config.yaml
model: "image VAE"
dataset: "regions of photos with short descriptions (Visual Genome)"
train_examples: 101725
image_size: 32
crop_scale_min: 0.5
horizontal_flip: false
bottleneck: "kl"
downsampling_factor: 4
encoder_arch: "vit"
encoder_norm: "layernorm"
encoder_norm_position: "pre"
encoder_activation: "relu"
encoder_mlp_ratio: 4
encoder_head_dim: 32
encoder_fused_qkv: false
encoder_bias: "none"
encoder_qk_norm: false
encoder_parallel_block: false
encoder_inner_norm: false
encoder_patch_size: [4, 4]
encoder_conv_stem: true
encoder_layers: 12
encoder_width: 192
encoder_positions: "sincos"
loss: "l1"
latent_channels: 8
decoder_norm: "batchnorm"
decoder_activation: "silu"
decoder_widths: [48, 48, 96]
decoder_blocks_per_level: 2
decoder_block: "basic"
decoder_dropout: 0.1
decoder_attention: true
decoder_upsampling: "pixel_shuffle"
kl_weight: 0.001
init: "lecun_normal"
residual_init: "none"
optimizer: "adamw"
lr: 0.0019
beta1: 0.85
beta2: 0.999
eps: 1e-08
grad_clip: 3.0
steps: 15400
batch_size: 256
epochs: 38.8
lr_schedule: "wsd_sqrt"
decay_fraction: 0.4
final_lr_fraction: 0.01
warmup_steps: 3080
weight_decay: 0.08
Rows from block 2 of the encoder of a small image VAE, named by matrix and row number. Rows with one number belong to one neuron. Each number is 200 + 20 x the weight over its row's rms, rounded and kept within 0 to 999. All counts start at 0.
After each neuron's rows are labels from the 100 images, of 14848, where the neuron reaches its highest value: "patch colour" is the nearest of a few named colours to the mean colour under the peak. Only what is clearly more common there than usual is listed. The data: regions of photos with short descriptions (Visual Genome).
# fc1: MLP up (encoder.blocks.2.mlp.fc1.weight, 768x192), inputs 64-127
# fc2: MLP down (encoder.blocks.2.mlp.fc2.weight, 192x768, transposed), outputs 64-127

fc1.92,222,181,174,201,199,219,226,189,227,184,175,170,145,215,214,195,203,184,217,221,165,204,225,162,200,239,189,214,198,226,208,181,227,217,201,143,215,186,176,217,239,192,206,200,196,230,200,224,230,199,227,167,208,178,154,221,203,192,179,192,140,217,189,192
fc2.92,205,186,212,234,203,210,187,177,197,195,211,193,186,159,177,184,227,224,188,191,190,193,179,193,230,208,197,212,215,228,212,234,219,183,213,207,211,214,199,224,184,205,176,202,163,230,155,212,206,206,241,200,236,210,202,183,198,218,184,201,191,216,212,186
patch colour: pink

fc1.47,200,228,210,206,209,213,198,187,188,165,198,237,247,200,184,197,204,212,190,185,219,183,201,191,132,195,200,178,188,234,209,156,192,207,184,207,192,216,178,244,183,166,197,191,197,208,158,181,228,198,181,214,191,165,236,219,191,176,199,210,182,194,177,196
fc2.47,238,210,204,189,218,219,227,205,214,202,209,219,197,207,176,224,172,234,225,193,169,232,210,187,190,182,160,202,167,207,160,203,215,225,237,221,206,157,196,179,210,210,234,200,176,202,173,170,240,207,225,222,168,201,213,174,205,193,179,203,191,201,244,212
patch colour: pink

fc1.246,195,199,191,181,170,237,205,179,198,167,184,210,198,172,180,212,217,213,198,198,215,172,213,174,210,206,227,235,199,189,204,182,229,212,168,201,176,192,224,198,205,217,180,200,228,191,185,215,215,219,175,204,190,247,225,197,186,197,192,235,231,211,167,198
fc2.246,211,203,215,201,178,173,197,173,225,216,186,210,216,192,136,178,191,190,203,180,238,168,198,219,214,223,202,222,197,227,236,209,158,169,205,209,173,244,204,184,215,190,195,169,216,219,209,183,156,202,223,165,201,179,200,208,188,201,206,208,197,184,205,229
patch colour: pink

fc1.209,219,194,192,184,195,207,138,221,195,237,197,213,184,185,201,194,152,198,221,205,173,213,203,209,184,194,218,213,200,194,224,207,201,233,167,193,214,197,172,241,193,167,207,215,184,184,199,225,198,218,207,177,197,191,203,204,220,206,188,212,207,203,193,177
fc2.209,209,231,184,192,203,159,196,206,206,198,172,205,190,191,197,200,217,163,224,201,205,219,194,190,210,216,235,219,227,188,169,218,215,217,196,248,192,198,222,203,216,184,215,216,184,161,205,202,203,176,208,206,224,224,239,181,196,207,215,203,163,175,208,208
patch colour: grey

fc1.478,182,206,211,211,208,197,169,221,203,212,200,212,178,190,198,192,196,178,172,231,212,236,221,197,203,187,175,204,236,233,175,200,196,157,187,175,177,210,205,175,167,223,188,179,203,247,179,232,174,203,173,204,216,208,223,228,200,208,204,214,210,192,193,171
fc2.478,205,164,204,193,175,188,177,190,236,170,177,197,165,253,225,202,230,182,210,171,194,215,188,176,207,166,186,217,179,231,190,213,183,182,186,218,165,179,179,208,171,195,179,221,193,181,203,168,233,195,226,195,194,205,172,202,176,217,217,192,191,186,184,196
patch colour: black

fc1.181,233,202,192,195,245,205,172,202,186,213,251,202,215,204,193,192,177,175,150,194,213,210,223,212,225,228,198,202,211,190,198,220,218,203,179,216,165,217,205,181,188,179,210,193,205,188,207,191,238,197,181,204,225,200,190,223,192,197,177,209,227,173,191,230
fc2.181,193,199,196,244,200,194,184,180,199,198,213,177,189,235,166,205,230,237,187,182,172,231,184,173,182,168,207,202,247,166,197,174,193,231,176,173,165,209,174,224,180,199,211,204,189,199,202,186,204,233,153,216,173,198,170,215,231,224,195,202,166,208,172,193
patch colour: black

fc1.84,231,204,204,206,205,176,157,233,214,192,172,222,202,180,235,204,207,202,187,190,213,239,227,177,228,220,222,207,224,197,206,197,187,181,191,197,185,192,235,217,186,207,188,207,189,226,224,205,242,201,196,174,183,176,208,197,169,181,209,189,193,232,194,194
fc2.84,197,197,203,187,183,175,242,206,214,179,198,216,220,194,186,185,217,226,213,219,216,202,181,269,199,209,202,177,188,191,249,164,186,190,229,187,233,191,176,200,207,194,213,207,235,204,201,192,157,204,222,189,204,206,213,174,175,201,203,196,201,191,191,201
patch colour: pink

fc1.456,232,165,213,197,202,215,190,173,190,151,252,214,207,219,205,217,207,179,209,220,181,202,202,193,168,204,175,226,217,201,193,226,232,220,216,160,204,212,221,212,187,217,211,210,190,209,194,204,219,217,236,203,196,224,201,218,188,223,206,179,185,214,165,175
fc2.456,224,202,213,218,212,202,193,194,208,210,197,202,193,224,180,208,192,206,208,174,178,193,216,185,214,221,220,175,171,173,237,187,211,236,192,205,195,169,192,188,162,230,178,208,181,174,177,215,206,208,206,201,215,234,171,228,189,205,216,228,210,187,186,179
patch colour: pink

fc1.184,194,201,228,206,222,217,159,178,197,167,236,188,154,239,205,184,210,192,216,212,186,232,215,185,159,243,206,210,193,209,188,182,205,192,165,204,207,183,194,205,208,186,211,201,194,215,206,219,218,200,217,211,190,195,161,193,240,192,217,209,180,190,187,180
fc2.184,236,187,213,161,193,165,190,219,221,152,219,190,200,200,182,183,192,163,187,219,173,177,213,199,227,217,167,188,224,177,214,193,217,155,200,210,210,202,209,209,202,189,202,173,201,180,197,181,198,203,198,214,207,196,182,225,240,194,252,216,184,198,210,205
patch colour: pink

fc1.224,204,207,207,204,225,224,200,233,202,176,165,143,217,200,194,177,149,167,206,197,174,164,243,229,202,201,200,236,194,197,221,170,180,211,183,223,228,209,166,156,179,186,185,176,210,230,190,183,201,228,183,186,182,196,191,203,197,188,196,194,189,203,205,188
fc2.224,172,203,209,187,233,194,177,175,191,172,202,247,182,192,159,189,183,214,228,174,214,200,221,159,197,187,226,202,207,152,210,198,235,239,199,218,205,208,185,235,191,170,195,205,185,202,194,204,228,205,178,210,163,191,227,198,244,164,235,182,175,198,187,159
patch colour: black

fc1.501,187,224,183,191,185,213,206,187,167,173,218,196,207,161,230,219,206,189,180,241,209,206,199,200,189,180,206,223,187,225,195,193,220,187,205,207,200,182,187,217,219,200,219,218,156,207,192,239,203,210,243,197,149,189,211,168,196,193,200,196,187,205,189,196
fc2.501,224,190,195,193,202,196,183,222,188,189,152,199,235,191,211,178,195,216,214,199,196,222,220,185,221,202,196,196,175,217,171,206,209,208,233,188,186,212,201,224,205,185,173,161,209,224,213,155,176,206,176,189,230,190,197,213,221,200,222,174,212,189,189,210
patch colour: red

fc1.83,188,205,205,183,194,225,212,198,202,183,198,182,183,218,237,175,190,204,206,202,214,190,193,309,195,195,211,189,202,210,209,185,193,208,175,155,202,197,219,210,229,196,178,179,207,176,207,201,154,199,280,193,197,208,223,196,212,196,186,195,201,204,193,211
fc2.83,204,197,190,192,191,215,192,195,203,187,193,201,198,216,180,176,186,200,199,196,208,188,192,373,189,191,200,190,206,219,211,182,181,215,189,176,196,197,235,201,220,199,183,183,200,211,196,203,130,200,234,199,199,196,219,207,216,211,198,196,196,194,202,197
patch colour: grey

fc1.242,228,219,210,221,182,192,168,177,176,220,216,193,198,209,217,173,184,203,233,232,183,221,217,202,168,220,205,216,194,186,233,167,194,164,199,200,212,159,199,202,172,152,205,195,200,168,217,218,210,204,173,191,174,196,225,202,206,205,191,213,228,232,200,186
fc2.242,218,193,225,182,195,211,181,198,197,155,203,202,149,272,172,215,194,194,204,234,217,229,202,152,206,199,188,165,210,177,227,219,216,219,189,185,199,201,211,193,217,146,197,180,191,245,198,200,171,205,184,228,204,203,181,208,205,203,194,209,148,183,188,232
patch colour: red

fc1.446,197,189,197,241,188,188,193,192,166,149,200,182,190,217,219,191,176,188,229,201,183,187,231,197,219,229,182,200,196,206,196,176,233,196,229,184,172,195,160,195,193,200,184,188,240,191,207,234,180,154,191,205,194,176,193,176,184,174,181,177,241,183,216,187
fc2.446,203,195,221,164,237,230,173,185,217,172,195,183,214,169,217,230,192,179,185,205,194,200,196,197,238,217,186,218,237,185,207,212,166,224,198,182,164,202,198,231,192,186,200,206,212,202,196,213,169,238,219,254,250,189,214,185,204,176,205,202,189,179,209,197
patch colour: white

fc1.670,233,172,194,199,227,179,171,216,189,198,183,217,203,183,258,210,200,222,212,201,211,185,214,168,201,221,205,199,196,182,163,212,195,232,204,181,177,186,219,229,168,209,204,194,211,198,180,197,221,213,227,183,223,190,198,214,194,209,209,195,200,196,196,171
fc2.670,228,180,206,195,190,165,210,205,206,198,187,189,212,180,209,164,170,226,203,225,224,175,218,211,202,185,199,217,183,189,219,204,198,234,209,188,174,188,198,195,187,219,181,214,184,219,204,186,185,216,234,219,165,181,217,249,169,196,171,199,209,208,241,163
patch colour: pink

fc1.91,201,235,181,181,168,233,204,185,225,163,217,211,214,217,235,203,183,174,195,195,214,194,214,285,176,211,200,197,209,219,181,199,200,199,184,217,193,178,206,207,196,217,190,208,218,171,176,187,203,201,202,194,245,216,213,203,221,195,149,178,203,169,183,216
fc2.91,206,188,210,173,165,196,210,210,174,155,189,230,169,190,125,202,178,218,193,191,174,221,188,144,209,201,222,187,213,192,193,171,233,200,198,188,189,220,180,241,184,208,201,175,203,215,230,200,197,199,173,222,197,214,203,244,220,188,186,211,198,181,190,227
patch colour: grey

fc1.511,172,158,195,176,189,239,207,208,189,212,180,207,229,214,231,181,195,181,236,175,213,200,224,221,185,206,177,199,191,183,190,183,229,199,233,176,208,210,139,220,210,203,245,203,189,215,227,196,182,190,197,198,206,164,183,178,214,202,192,193,199,188,188,181
fc2.511,195,211,185,195,185,187,162,223,186,213,198,216,230,201,200,246,223,205,192,199,206,180,204,199,191,188,179,217,200,198,203,179,174,188,181,211,171,185,199,196,209,203,184,180,174,198,218,179,173,196,243,182,174,228,212,221,213,212,151,152,224,218,191,230
patch colour: black

fc1.278,217,203,187,182,186,181,222,203,223,170,219,224,192,221,190,193,169,225,232,173,201,164,211,220,195,195,186,192,221,189,138,201,199,203,207,194,176,208,204,211,200,209,197,201,216,218,229,222,216,203,193,194,193,225,184,181,206,208,190,185,185,241,181,209
fc2.278,202,197,184,171,213,220,217,206,180,216,194,205,200,189,206,212,215,178,185,199,207,232,197,175,146,170,226,202,200,208,216,197,240,236,177,200,156,180,194,167,183,224,201,191,178,189,174,177,205,168,169,217,187,233,169,192,181,236,206,188,194,204,196,200
patch colour: pink

fc1.625,217,201,185,193,216,188,178,185,234,236,180,198,204,163,260,230,186,207,226,203,202,194,181,180,184,215,183,213,187,185,173,213,243,203,190,169,218,183,239,185,199,237,180,220,225,205,181,221,239,208,197,187,184,184,206,217,183,197,214,203,158,201,204,180
fc2.625,220,191,209,226,226,235,203,201,194,195,173,209,218,179,186,187,257,196,192,211,211,205,225,213,181,220,199,167,186,205,234,175,169,197,219,206,203,203,185,201,231,225,194,186,200,199,203,216,180,196,225,217,206,205,203,194,190,217,209,179,198,217,212,196
patch colour: pink

fc1.262,216,203,186,243,197,190,179,234,202,209,190,178,183,184,211,191,212,187,198,214,185,200,238,194,202,205,195,229,202,172,241,208,210,188,207,181,224,207,199,162,181,215,205,176,208,205,198,214,182,189,252,187,198,213,203,199,221,199,185,221,163,213,204,218
fc2.262,183,247,212,165,181,188,188,187,182,232,190,217,201,229,185,190,214,180,225,207,211,208,188,184,184,177,203,204,196,200,180,211,205,210,217,211,211,218,210,181,225,198,197,219,182,233,234,186,181,174,170,228,240,218,211,221,199,203,204,180,174,192,158,232
patch colour: red

fc1.597,196,189,189,201,194,169,193,206,183,236,230,188,191,224,204,225,183,198,212,176,196,227,213,260,188,204,212,206,204,232,198,185,189,193,194,213,201,214,220,219,216,229,196,237,199,195,192,185,160,210,196,178,132,203,202,213,200,187,199,191,180,199,229,210
fc2.597,212,204,206,197,210,213,199,191,193,196,199,203,206,192,153,209,228,199,188,201,187,198,181,26,225,176,183,185,213,195,180,198,201,208,195,201,213,183,197,212,186,203,195,181,206,233,222,202,249,218,179,205,217,201,206,213,227,201,193,203,200,190,191,233
patch colour: grey; pink

fc1.638,185,216,202,219,169,179,190,187,220,173,197,184,204,170,197,189,207,198,218,214,165,206,191,185,138,200,176,219,232,210,176,211,200,193,241,144,183,187,217,191,203,251,174,232,226,212,189,212,202,215,204,216,171,182,175,181,194,203,228,191,173,199,209,179
fc2.638,197,182,166,199,217,195,190,172,200,183,219,201,210,196,255,162,217,179,158,198,217,167,224,199,184,199,235,183,179,172,189,194,221,207,225,189,205,201,188,187,162,204,146,190,181,229,198,189,192,201,189,180,156,176,215,186,172,175,208,221,216,248,242,167
patch colour: grey

fc1.743,218,217,188,189,194,220,178,203,174,230,191,223,254,207,173,223,229,195,217,198,185,211,216,125,202,204,181,192,232,206,187,194,210,163,243,190,212,166,193,225,189,170,200,226,216,260,180,201,224,218,154,213,217,230,199,213,213,221,215,189,190,220,150,202
fc2.743,223,183,212,168,171,192,210,196,174,221,205,174,196,268,196,172,202,203,199,190,205,202,214,321,197,188,206,192,187,240,256,203,175,208,194,193,194,194,257,200,246,177,174,202,199,200,201,210,157,189,229,194,202,207,218,195,214,201,211,219,230,168,203,200
patch colour: brown

fc1.380,207,218,185,214,198,188,229,175,187,175,175,223,190,208,193,216,198,197,184,210,172,201,227,225,156,199,190,190,159,187,208,174,242,229,160,185,168,205,219,167,192,187,194,195,177,212,227,218,214,202,230,238,207,207,145,220,212,207,195,204,185,176,178,195
fc2.380,214,199,210,213,195,199,188,217,190,167,182,226,220,239,199,171,231,203,228,225,222,191,172,221,202,194,166,213,194,190,229,213,189,187,191,198,224,205,192,177,168,195,176,178,194,175,184,189,209,181,196,178,206,176,212,208,224,256,228,189,183,218,194,165
patch colour: grey

fc1.395,232,207,205,214,189,226,204,209,210,232,205,188,180,228,216,219,206,211,203,204,205,188,212,229,214,220,237,214,209,165,172,212,198,187,210,172,199,207,206,197,206,185,202,209,184,198,207,180,191,151,183,189,192,193,200,222,217,246,187,200,169,209,187,216
fc2.395,191,186,206,216,186,191,196,214,218,180,189,251,186,184,234,211,196,217,228,202,212,206,167,224,151,217,192,220,197,201,204,236,200,208,223,178,211,180,212,204,183,219,210,215,183,228,188,234,194,201,225,210,211,161,179,232,215,212,188,213,212,185,217,235
patch colour: pink

fc1.390,224,195,206,199,163,201,182,206,172,201,184,185,191,193,191,193,184,191,227,199,173,209,212,196,165,237,216,204,216,215,165,189,200,179,210,142,189,175,155,207,194,146,216,187,214,183,209,210,195,209,186,222,191,226,184,206,235,209,215,205,213,202,190,240
fc2.390,257,213,203,206,179,216,186,202,199,224,190,191,189,201,200,180,192,196,217,221,211,202,205,207,184,222,206,198,210,196,254,168,161,170,187,204,211,170,171,195,203,183,195,191,194,181,210,196,182,204,200,191,195,210,221,215,222,207,210,221,209,205,194,228
patch colour: brown

fc1.582,208,177,175,225,191,175,222,180,225,242,192,214,205,177,171,185,202,188,193,241,209,216,212,199,206,190,179,183,214,209,187,228,198,208,174,203,198,194,170,215,194,191,208,184,215,168,199,190,206,208,213,198,196,220,215,219,201,159,206,174,160,176,192,185
fc2.582,199,202,213,183,188,167,169,224,200,218,215,246,219,190,163,204,199,226,193,212,214,197,194,210,184,177,199,215,212,164,169,234,197,216,196,203,205,222,189,252,202,203,195,202,207,242,190,173,241,219,210,189,207,195,219,226,234,224,199,189,202,179,187,217
patch colour: white