From a checkpoint of a small image VAE.
Model: 32-pixel images, encoder layers 12.
Training: adamw at rate 0.0019, batches of 256.
Data: trained on regions of photos with short descriptions (Visual Genome), 101725 training examples, 38.8 epochs.
Rows from block 3 of the encoder, named by matrix and row number. Each number is 128 + 24 x the weight over the matrix's rms, rounded and kept within 0 to 255. All counts start at 0.
# q: attention query (encoder.blocks.3.attn.q.weight, 192x192), inputs 96-143
q.35 [121 142 136 124 135 125 129 126 129 144 125 123 130 121 122 147 131 115 133 133  97 160 105 139 127 164 150 126 111 165 114 101 111 141 127 128 114 118 115 129 146 127 144 129 138 135 140 126]
q.36 [ 97 148 151 162 161 133 124 129 124 108 145  91 103 107 138 133 106 112 139 130 166 105 136  62 129 108  40 180 112 124  95 105 146  41 140 120  91 160 108 139 159 123 129 109 190 168 110 126]
q.37 [125 117 124 146 131 130 120 135 138 115 122 133 131  99 132 117 128 123 123 110 130 117 139 129 121 105 129 140 133 122 121 141 148 109 123 129 122 131 121 119 119 134 122 110 118 140 105 113]
q.38 [128 135 143 137 121 140 123 123 137 123 125 140 126 122 129 124 124 120 132 131 150 136 126 118 110 112 126 123 119 125 131 131 134 130 141 110 125 142 134 124 130 134 112 124 121 130 118 130]
q.39 [137 125 122 114 129 109 127 138 113 137 127 135 153 135 138 126 115 141 127 133 124 140 127 174 134 146 164 104 137 120 130 141 144 167 121 131 141 103 138 115 123 137 133 153 103 127 130 128]
q.40 [119 135 109 136 123 124 133 125 128 120 134 133 127 138 132 126 125 121 131 120 133 119 121 113 123 110 121 119 135 126 120 131 128 124 133 123 130 119 138 118 125 132 119 131 127 127 131 136]
q.41 [116 141 131 126 161  90 123 144 133 157 119  81  95 132 119 197 123 104 128 115 102 193 106  86 149 186 110 169 105 220  69  61 129 110 116 119  87 122 114 183 172 117 196 142 201 170 132 113]
q.42 [141 119 135 119 127 110 144 145 127 143 132 135 124 143 144 146 141 135 121 122 115 135 127 126 146 145 115 130 140 128 122 115 121 138 127 135 132 122 128 132 122 135 149 134 137 130 143 128]
q.43 [111 132 109 139 149  99 132 140 125 142 119  95 108 114 114 162 130 126 130 142 124 151 141 119 137 155 110 163 101 174  96 109 122  97 134 130 106 127 126 155 147 124 160 125 176 150 136 121]
q.44 [126 110 101 109 130  67 123 171 104 151 131 130 150 140 126 175 143 118 107 106  55 194 124 150 152 199 161 137 136 193  87  80 124 148 115 137 127 105 140 154 124 128 217 152 130 157 156 123]
q.45 [129 120 124 132 121 132 127 131 130 118 134 130 130 129 127 120 128 132 132 128 127 119 133 133 129 125 129 134 122 119 131 137 120 137 125 111 135 131 122 123 115 130 117 130 110 116 130 126]
q.46 [136 101 118 129 130 128 115 122 114  98 133 146 143 130 141 101 140 143 118 116 142  95 149 149 128 104 121 122 164  99 116 153 138 118 126 142 157 135 151  92  87 131 126 128  93 107 123 137]
q.47 [133 129 140 116 129 126 127 135 132 116 118 132 137 146 135 141 138 136 132 124 116 127 119 146 125 135 132 118 135 132 136 138 129 140 124 127 142 117 128 130 109 122 124 134 121 129 136 129]
q.48 [130 119 110 115 128  59 125 167 116 147 122 111 142 141 110 188 131 143 103 119  50 203 120 166 135 205 166 150 125 188  88  91 117 156 111 119 137  95 136 157 121 133 227 169 127 171 131 113]
q.49 [120 135 127 130 128 147 121 108 133 108 125 127 139 127 142  92 128 129 137 142 158  99 138 135 128 101 128 109 109 107 150 174 132 141 140 115 134 113 106 102 143 135  96 125 112 108 123 126]
q.50 [113 131 135 156 123 178 126 100 131  87 142 136 120  96 137  68 127 119 135 131 182  39 160 104 133  47  63 142 134  73 162 148 136  83 152 131 114 150 124 108 135 110  43  92 133 107 107 141]
q.51 [121 112 129 141 139 148 126 121 137 104 131 118 125 116 138 114 132 122 127 128 167 102 135 121 122  92  99 141 128 110 129 140 145 107 127 134 122 134 138 114 125 123 109 112 133 133 125 139]
q.52 [104 131 119 154 172  66 124 166 127 158 133  70  86 101 114 200 117 103  98 100 115 174 124  81 137 159  80 198 143 200  65  43 150  64 127 136  99 158 146 186 139 107 211 124 221 187 125 120]
q.53 [117 100 117  95 122  74 110 130 115  53 124 138 187 148 161  84 136 194 134 133  96  78 162 216 160 109 137 117 134  65 130 179 143 184 118 134 152  77 137  70  90 136 126 156  44 121  77 125]
q.54 [129 127 123 113 131  73 127 139 123 132 114 131 134 129 125 160 133 145 121 117  93 142 133 141 140 159 144 134 125 121 102 116 135 143 120 138 139 116 134 134 114 133 173 136 130 136 125 128]
q.55 [148 136 135 102 105 126 134 133 130 172 124 150 123 141  93 167 123 114 135 132  88 192  94 126 109 176 179  92 118 147 148 117 102 185 111 115 120  91 125 150 147 139 140 149 121 128 144 113]
q.56 [126 126 104 135 138 134 130 126 129 127 132 124 135 133 130 131 121 134 130 123 132 115 152 129 124 116 108 137 132 119 126 131 134 119 124 139 130 136 116 139 132 114 120 124 136 134 120 128]
q.57 [127 126 123 141 138 132 133 128 142 113 136 136 137 135 125  99 115 134 129 124 152 100 143 128 127  96 125 130 120 101 134 163 111 126 129 128 124 138 121 105 122 115 110 122 111 128 127 127]
q.58 [142 129 123 107 138  93 120 148 122 149 129 113 130 126 130 163 123 132 119 115  95 155 118 155 135 156 152 124 120 154 105 110 122 142 110 133 139 121 127 138 125 139 154 149 116 143 143 128]
q.59 [131 116 115 134 125 135 133 129 142 142 135 129 127 120 136 138 130 115 141 122 118 141 129 120 110 127 142 124 134 136 133 124 128 131 116 130 138 127 132 130 133 132 126 131 136 113 145 145]
q.60 [120 125 131 111 129 122 131 129 129 146 117 124 118 138 119 156 112 134 127 137 116 159 111 130 124 154 137 114 107 152 128 124 112 146 109 120 131 119 119 136 139 124 155 143 137 138 142 121]
q.61 [121 131 144 168 139 169 116 108 141 138 148 110  88 110 125 120 124  96 137 130 198 101 135  82 102  97  47 144 112 125 136 117 128  60 140 128 105 181 121 136 151 119  87  94 203 132 121 142]
q.62 [113 128 128 148 139 163 135  99 136 130 135 120  98 106 139 120 117 110 119 130 172 103 129  89 118  81  69 146 146 132 118 112 143  78 140 133 107 183 121 133 144 125 109  92 169 120 126 134]
q.63 [127 139 114 120 132 102 126 140 123 132 126 108 127 140 119 162 116 112 125 126  88 166 117 129 147 164 145 130 134 152 126 110 121 132 130 134 124 107 131 154 128 128 149 151 133 155 137 122]
q.64 [ 97 121 146 183 156 189 120  86 136  84 163  85  88  85 154 102 124  95 126 120 210  55 150  52 133  36  31 187 146 106 124 130 183  22 140 148 109 201 139 114 136 114  84  70 195 137 102 149]
q.65 [143 140 111 135 115 145 127 128 135 139 125 140 133 155 141 131 152 129 123 130 123 131 115 132 115 133 131 113 154 130 139 136 151 152 138 134 147 115 128 129 135 140 114 137 109 106 130 139]
q.66 [146 158 123 149 121 130 124 131 144 119 134 130 127 156 133 134 153 121 108 145 147 132 120 108 142 124 119 141 126 134 132 120 139 112 142 117 117 136 145 128 152 133 130 127 142 138 122 156]
q.67 [118 126 138 109 142 119 132 138 132 138 131 133 129 100 127 137 104 129 138 122 124 129 126 124 133 124 124 129 115 134 115 138 124 127 129 126 118 124 119 124 124 123 125 142 125 120 126 110]
q.68 [130 125 124 101 122 121 121 136 115 112 132 150 144 139 135 116 136 142 130 147 119 123 136 156 135 128 142 112 112 123 136 153 140 146 134 127 133 104 141 115 142 131 132 145  96 115 127 132]
q.69 [131 129 125 124 118 101 121 127 124 121 134 125 155 153 127 127 135 149 118 113 125 137 119 152 144 129 149 117 119 118 126 127 133 127 130 125 134 119 143 130 131 122 126 127 115 132 129 136]
q.70 [136 141 123 127 126 108 125 145 133 122 139 116 125 139 138 125 133 121 117 137 116 121 109 120 133 124 124 134 118 130 132 129 132 127 131 137 128 127 117 121 133 121 135 135 131 126 128 124]
q.71 [131 136 120 129 150 107 116 122 120 120 127 127 132 145 127 141 167 129 102 138 118 132 122 125 124 131 138 146 116 136 114 119 144 112 135 132 124 115 142 129 137 131 157 131 148 143 118 144]
q.72 [134 126 122 114 125 115 122 126 116 124 119 129 136 148 120 132 152 141 114 142 129 134 122 138 145 139 142 132 124 120 129 139 145 149 124 123 137 130 136 132 113 135 124 137 121 124 123 142]
q.73 [117 115 133 117 134 120 136 129 125 132 133 138 138 109 127 143 105 138 148 103  92 145 129 146 115 140 144 127 138 145 120 125  99 144 120 148 152 121 130 137  91 135 137 130 109 122 160 114]
q.74 [135 124 128 161 158 118 113 135 115 111 152 114 113 125 145 151 146 121  97 134 154 118 138  89 159 128  98 180 142 152 104 100 165  83 138 143 114 174 148 131 126 143 139 130 186 144 131 144]
q.75 [158 146 146 179 103 200 133 102 152 152 140 140 108 130 135 118 140 119 117 134 164 130 109  81 115 127 100 135 146 133 166 121 125 116 131 142 129 156 133 130 147 126  79 131 137  92 164 162]
q.76 [110 103 114 108 142  79 137 147 110 119 120 122 128  97 134 149 114 130 137 107 102 149 139 161 139 133 122 143 131 141  90 114 115 140 117 141 120 116 132 142  89 127 175 126 125 152 147  97]
q.77 [134 122 122 158 127 136 133 116 124 142 140 122 119 121 133 134 139 109 126 132 138 145 136 110 121 135 111 139 153 140 113 108 143 105 139 139 123 152 121 138 132 129 140 134 151 142 133 150]
q.78 [118 129 138 139 137 138 125 128 129 126 121 116 108 118 147 135 124 116 142 122 138 134 136 116 121 124 126 146 139 122 120 134 128 113 133 111 118 143 130 139 115 125 119 129 159 140 125 126]
q.79 [138 110  98  91 129  41 136 166 112 149 119 123 137 147 116 180 128 146 111 109  64 201 118 169 139 206 161 126 132 169  89 102 111 161 107 144 136  87 126 155 113 145 190 176 115 154 147 106]
q.80 [111 126 121 103 128 116 131 137 119 106 119 112 162 115 126 112 114 141 144 116 132 101 135 149 139 108 137 123 117 125 121 158 115 141 119 124 146 109 115 118 115 122 123 122 113 110 125 109]
q.81 [148 142 138 117 103 163 121 115 131 127 131 144 121 136 125 108 135 142 133 145 142 103 119 138 130 119 148 119 147 111 177 168 129 141 134 116 140 130 130 121 149 123  95 114 109  92 119 152]
q.82 [135 124 138 122 128 144 129 118 138 126 124 127 116 110 139 139 107 118 135 119 135 123 122 125 109 126 128 119 143 112 148 132 132 120 124 137 136 136 129 125 114 120 114 120 128 129 130 126]
q.83 [136 128 134 116 126 130 125 133 129 124 127 134 130 124 141 125 117 131 131 126 133 115 143 120 114 130 128 123 130 119 133 129 136 133 139 124 136 131 127 138 131 132 134 112 135 127 136 124]
q.84 [141 140 122 123 138 121 117 134 141 121 122 131 127 136 124 141 131 151 135 138 135 121 135 141 133 125 123 129 126 129 141 137 118 133 130 135 126 134 121 136 108 124 134 133 122 137 124 125]
q.85 [115 122 140 115 132 136 145 123 136 112 121 134 140 116 128 115 112 131 143 116 132 109 131 117 138 124 135 133 124 115 133 133 122 132 133 136 115 127 118 124 116 116 131 120 125 120 130 107]
q.86 [107 110 136 123 132 122 142 140 138 150 125 130 126 117 114 145  98 129 128 112 111 137 117 135 125 131 133 122 127 135 117 137 114 124 132 128 129 115  98 142 104 114 130 122 123 129 131  93]
q.87 [138 126 131 160 137 150 131 136 128 137 143 131 113 101 131 131 107 109 135 125 136 146 114  99 116 127 119 138 140 144 121 124 123 119 129 131 135 145 132 136 122 120 120 114 151 115 141 127]
q.88 [115 115 138  98 139 123 134 148 122 112 127 119 145 111 120 110 107 139 156 102 122 114 136 140 137 107 124 134 103 104 133 150 129 137 138 125 129 114 107 118 110 120 136 120 105 125 107  92]
q.89 [146 146 111 145 145 120 119 137 127 106 134 119 120 141 131 126 148 124 101 129 132 119 145 126 131 137 117 145 130 140 120 118 152 126 139 131 119 142 141 126 126 133 138 132 151 136 115 155]
q.90 [132 138 124 173 145 136 114 122 125 123 151 110  90 122 138 131 141 106 106 144 144 113 114  83 136 125 105 169 137 143 105 118 155  87 139 132 107 154 121 125 136 133 133 110 182 153 114 150]
q.91 [148 120 134 111 128 119 126 134 119 116 123 139 153 157 122 115 129 136 123 135 126 117 131 138 137 127 128 122 132 120 142 144 138 142 132 115 135 114 126 110 131 132 134 138 113 111 118 136]
q.92 [116 118 108 115 148  63 130 151 111 138 115 116 133 127 131 161 122 138 112 108  74 173 140 141 130 166 133 138 135 166  88  88 120 136 116 122 111 111 138 156 111 130 187 143 148 150 137 122]
q.93 [103 118 137 142 136 146 124 128 140 150 133 125 113  97 130 130  80 106 146 114 127 139 126 109 117 128 127 132 133 129 135 115 109 121 133 141 119 148 119 137 121 104 128 122 148 124 153 104]
q.94 [110 128 117 130 131 123 133 138 119 123 130 128 139 107 127 130 112 132 131 110 121 127 140 138 123 131 126 123 121 131 109 138 117 127 136 137 134 115 141 134 102 128 145 133 131 142 133 122]
q.95 [139 120 135 143 119 143 118 124 131 120 137 152 116 137 137 127 137 122 118 130 134 127 135 127 124 113 122 133 138 120 135 137 134 133 127 132 130 122 134 116 146 129 134 135 116 126 132 140]
q.96 [100 130 157 159 139 213 109  75 136 108 144 119 125 111 146  61 124 103 157 151 233  36 131  86 111  51  72 131 117  62 160 170 146  89 144 110 113 175 116  75 141 124  29  93 148 107 117 145]
q.97 [129 129 126 137 124 137 123 118 132 121 139 123 132 134 135 108 120 138 137 133 145 111 127 126 126 104 109 139 133 122 127 138 147 107 134 145 129 127 135 113 114 123  99 128 120 118 125 136]
q.98 [122 141 136 144 128 148 137 124 125 120 133 123 127 128 127 102 135 131 126 132 151 103 132 116 135 105 109 140 132 120 144 146 141 125 140 135 116 148 127 107 118 123 100 127 118 127 123 131]
q.99 [148 126 121 103  99 125 126 125 129 146 121 148 139 145 135 133 150 143 124 111  93 165 118 157 124 154 161  98 132 133 149 161 114 171 128 117 150 114 131 129 122 129 107 147  90 111 142 136]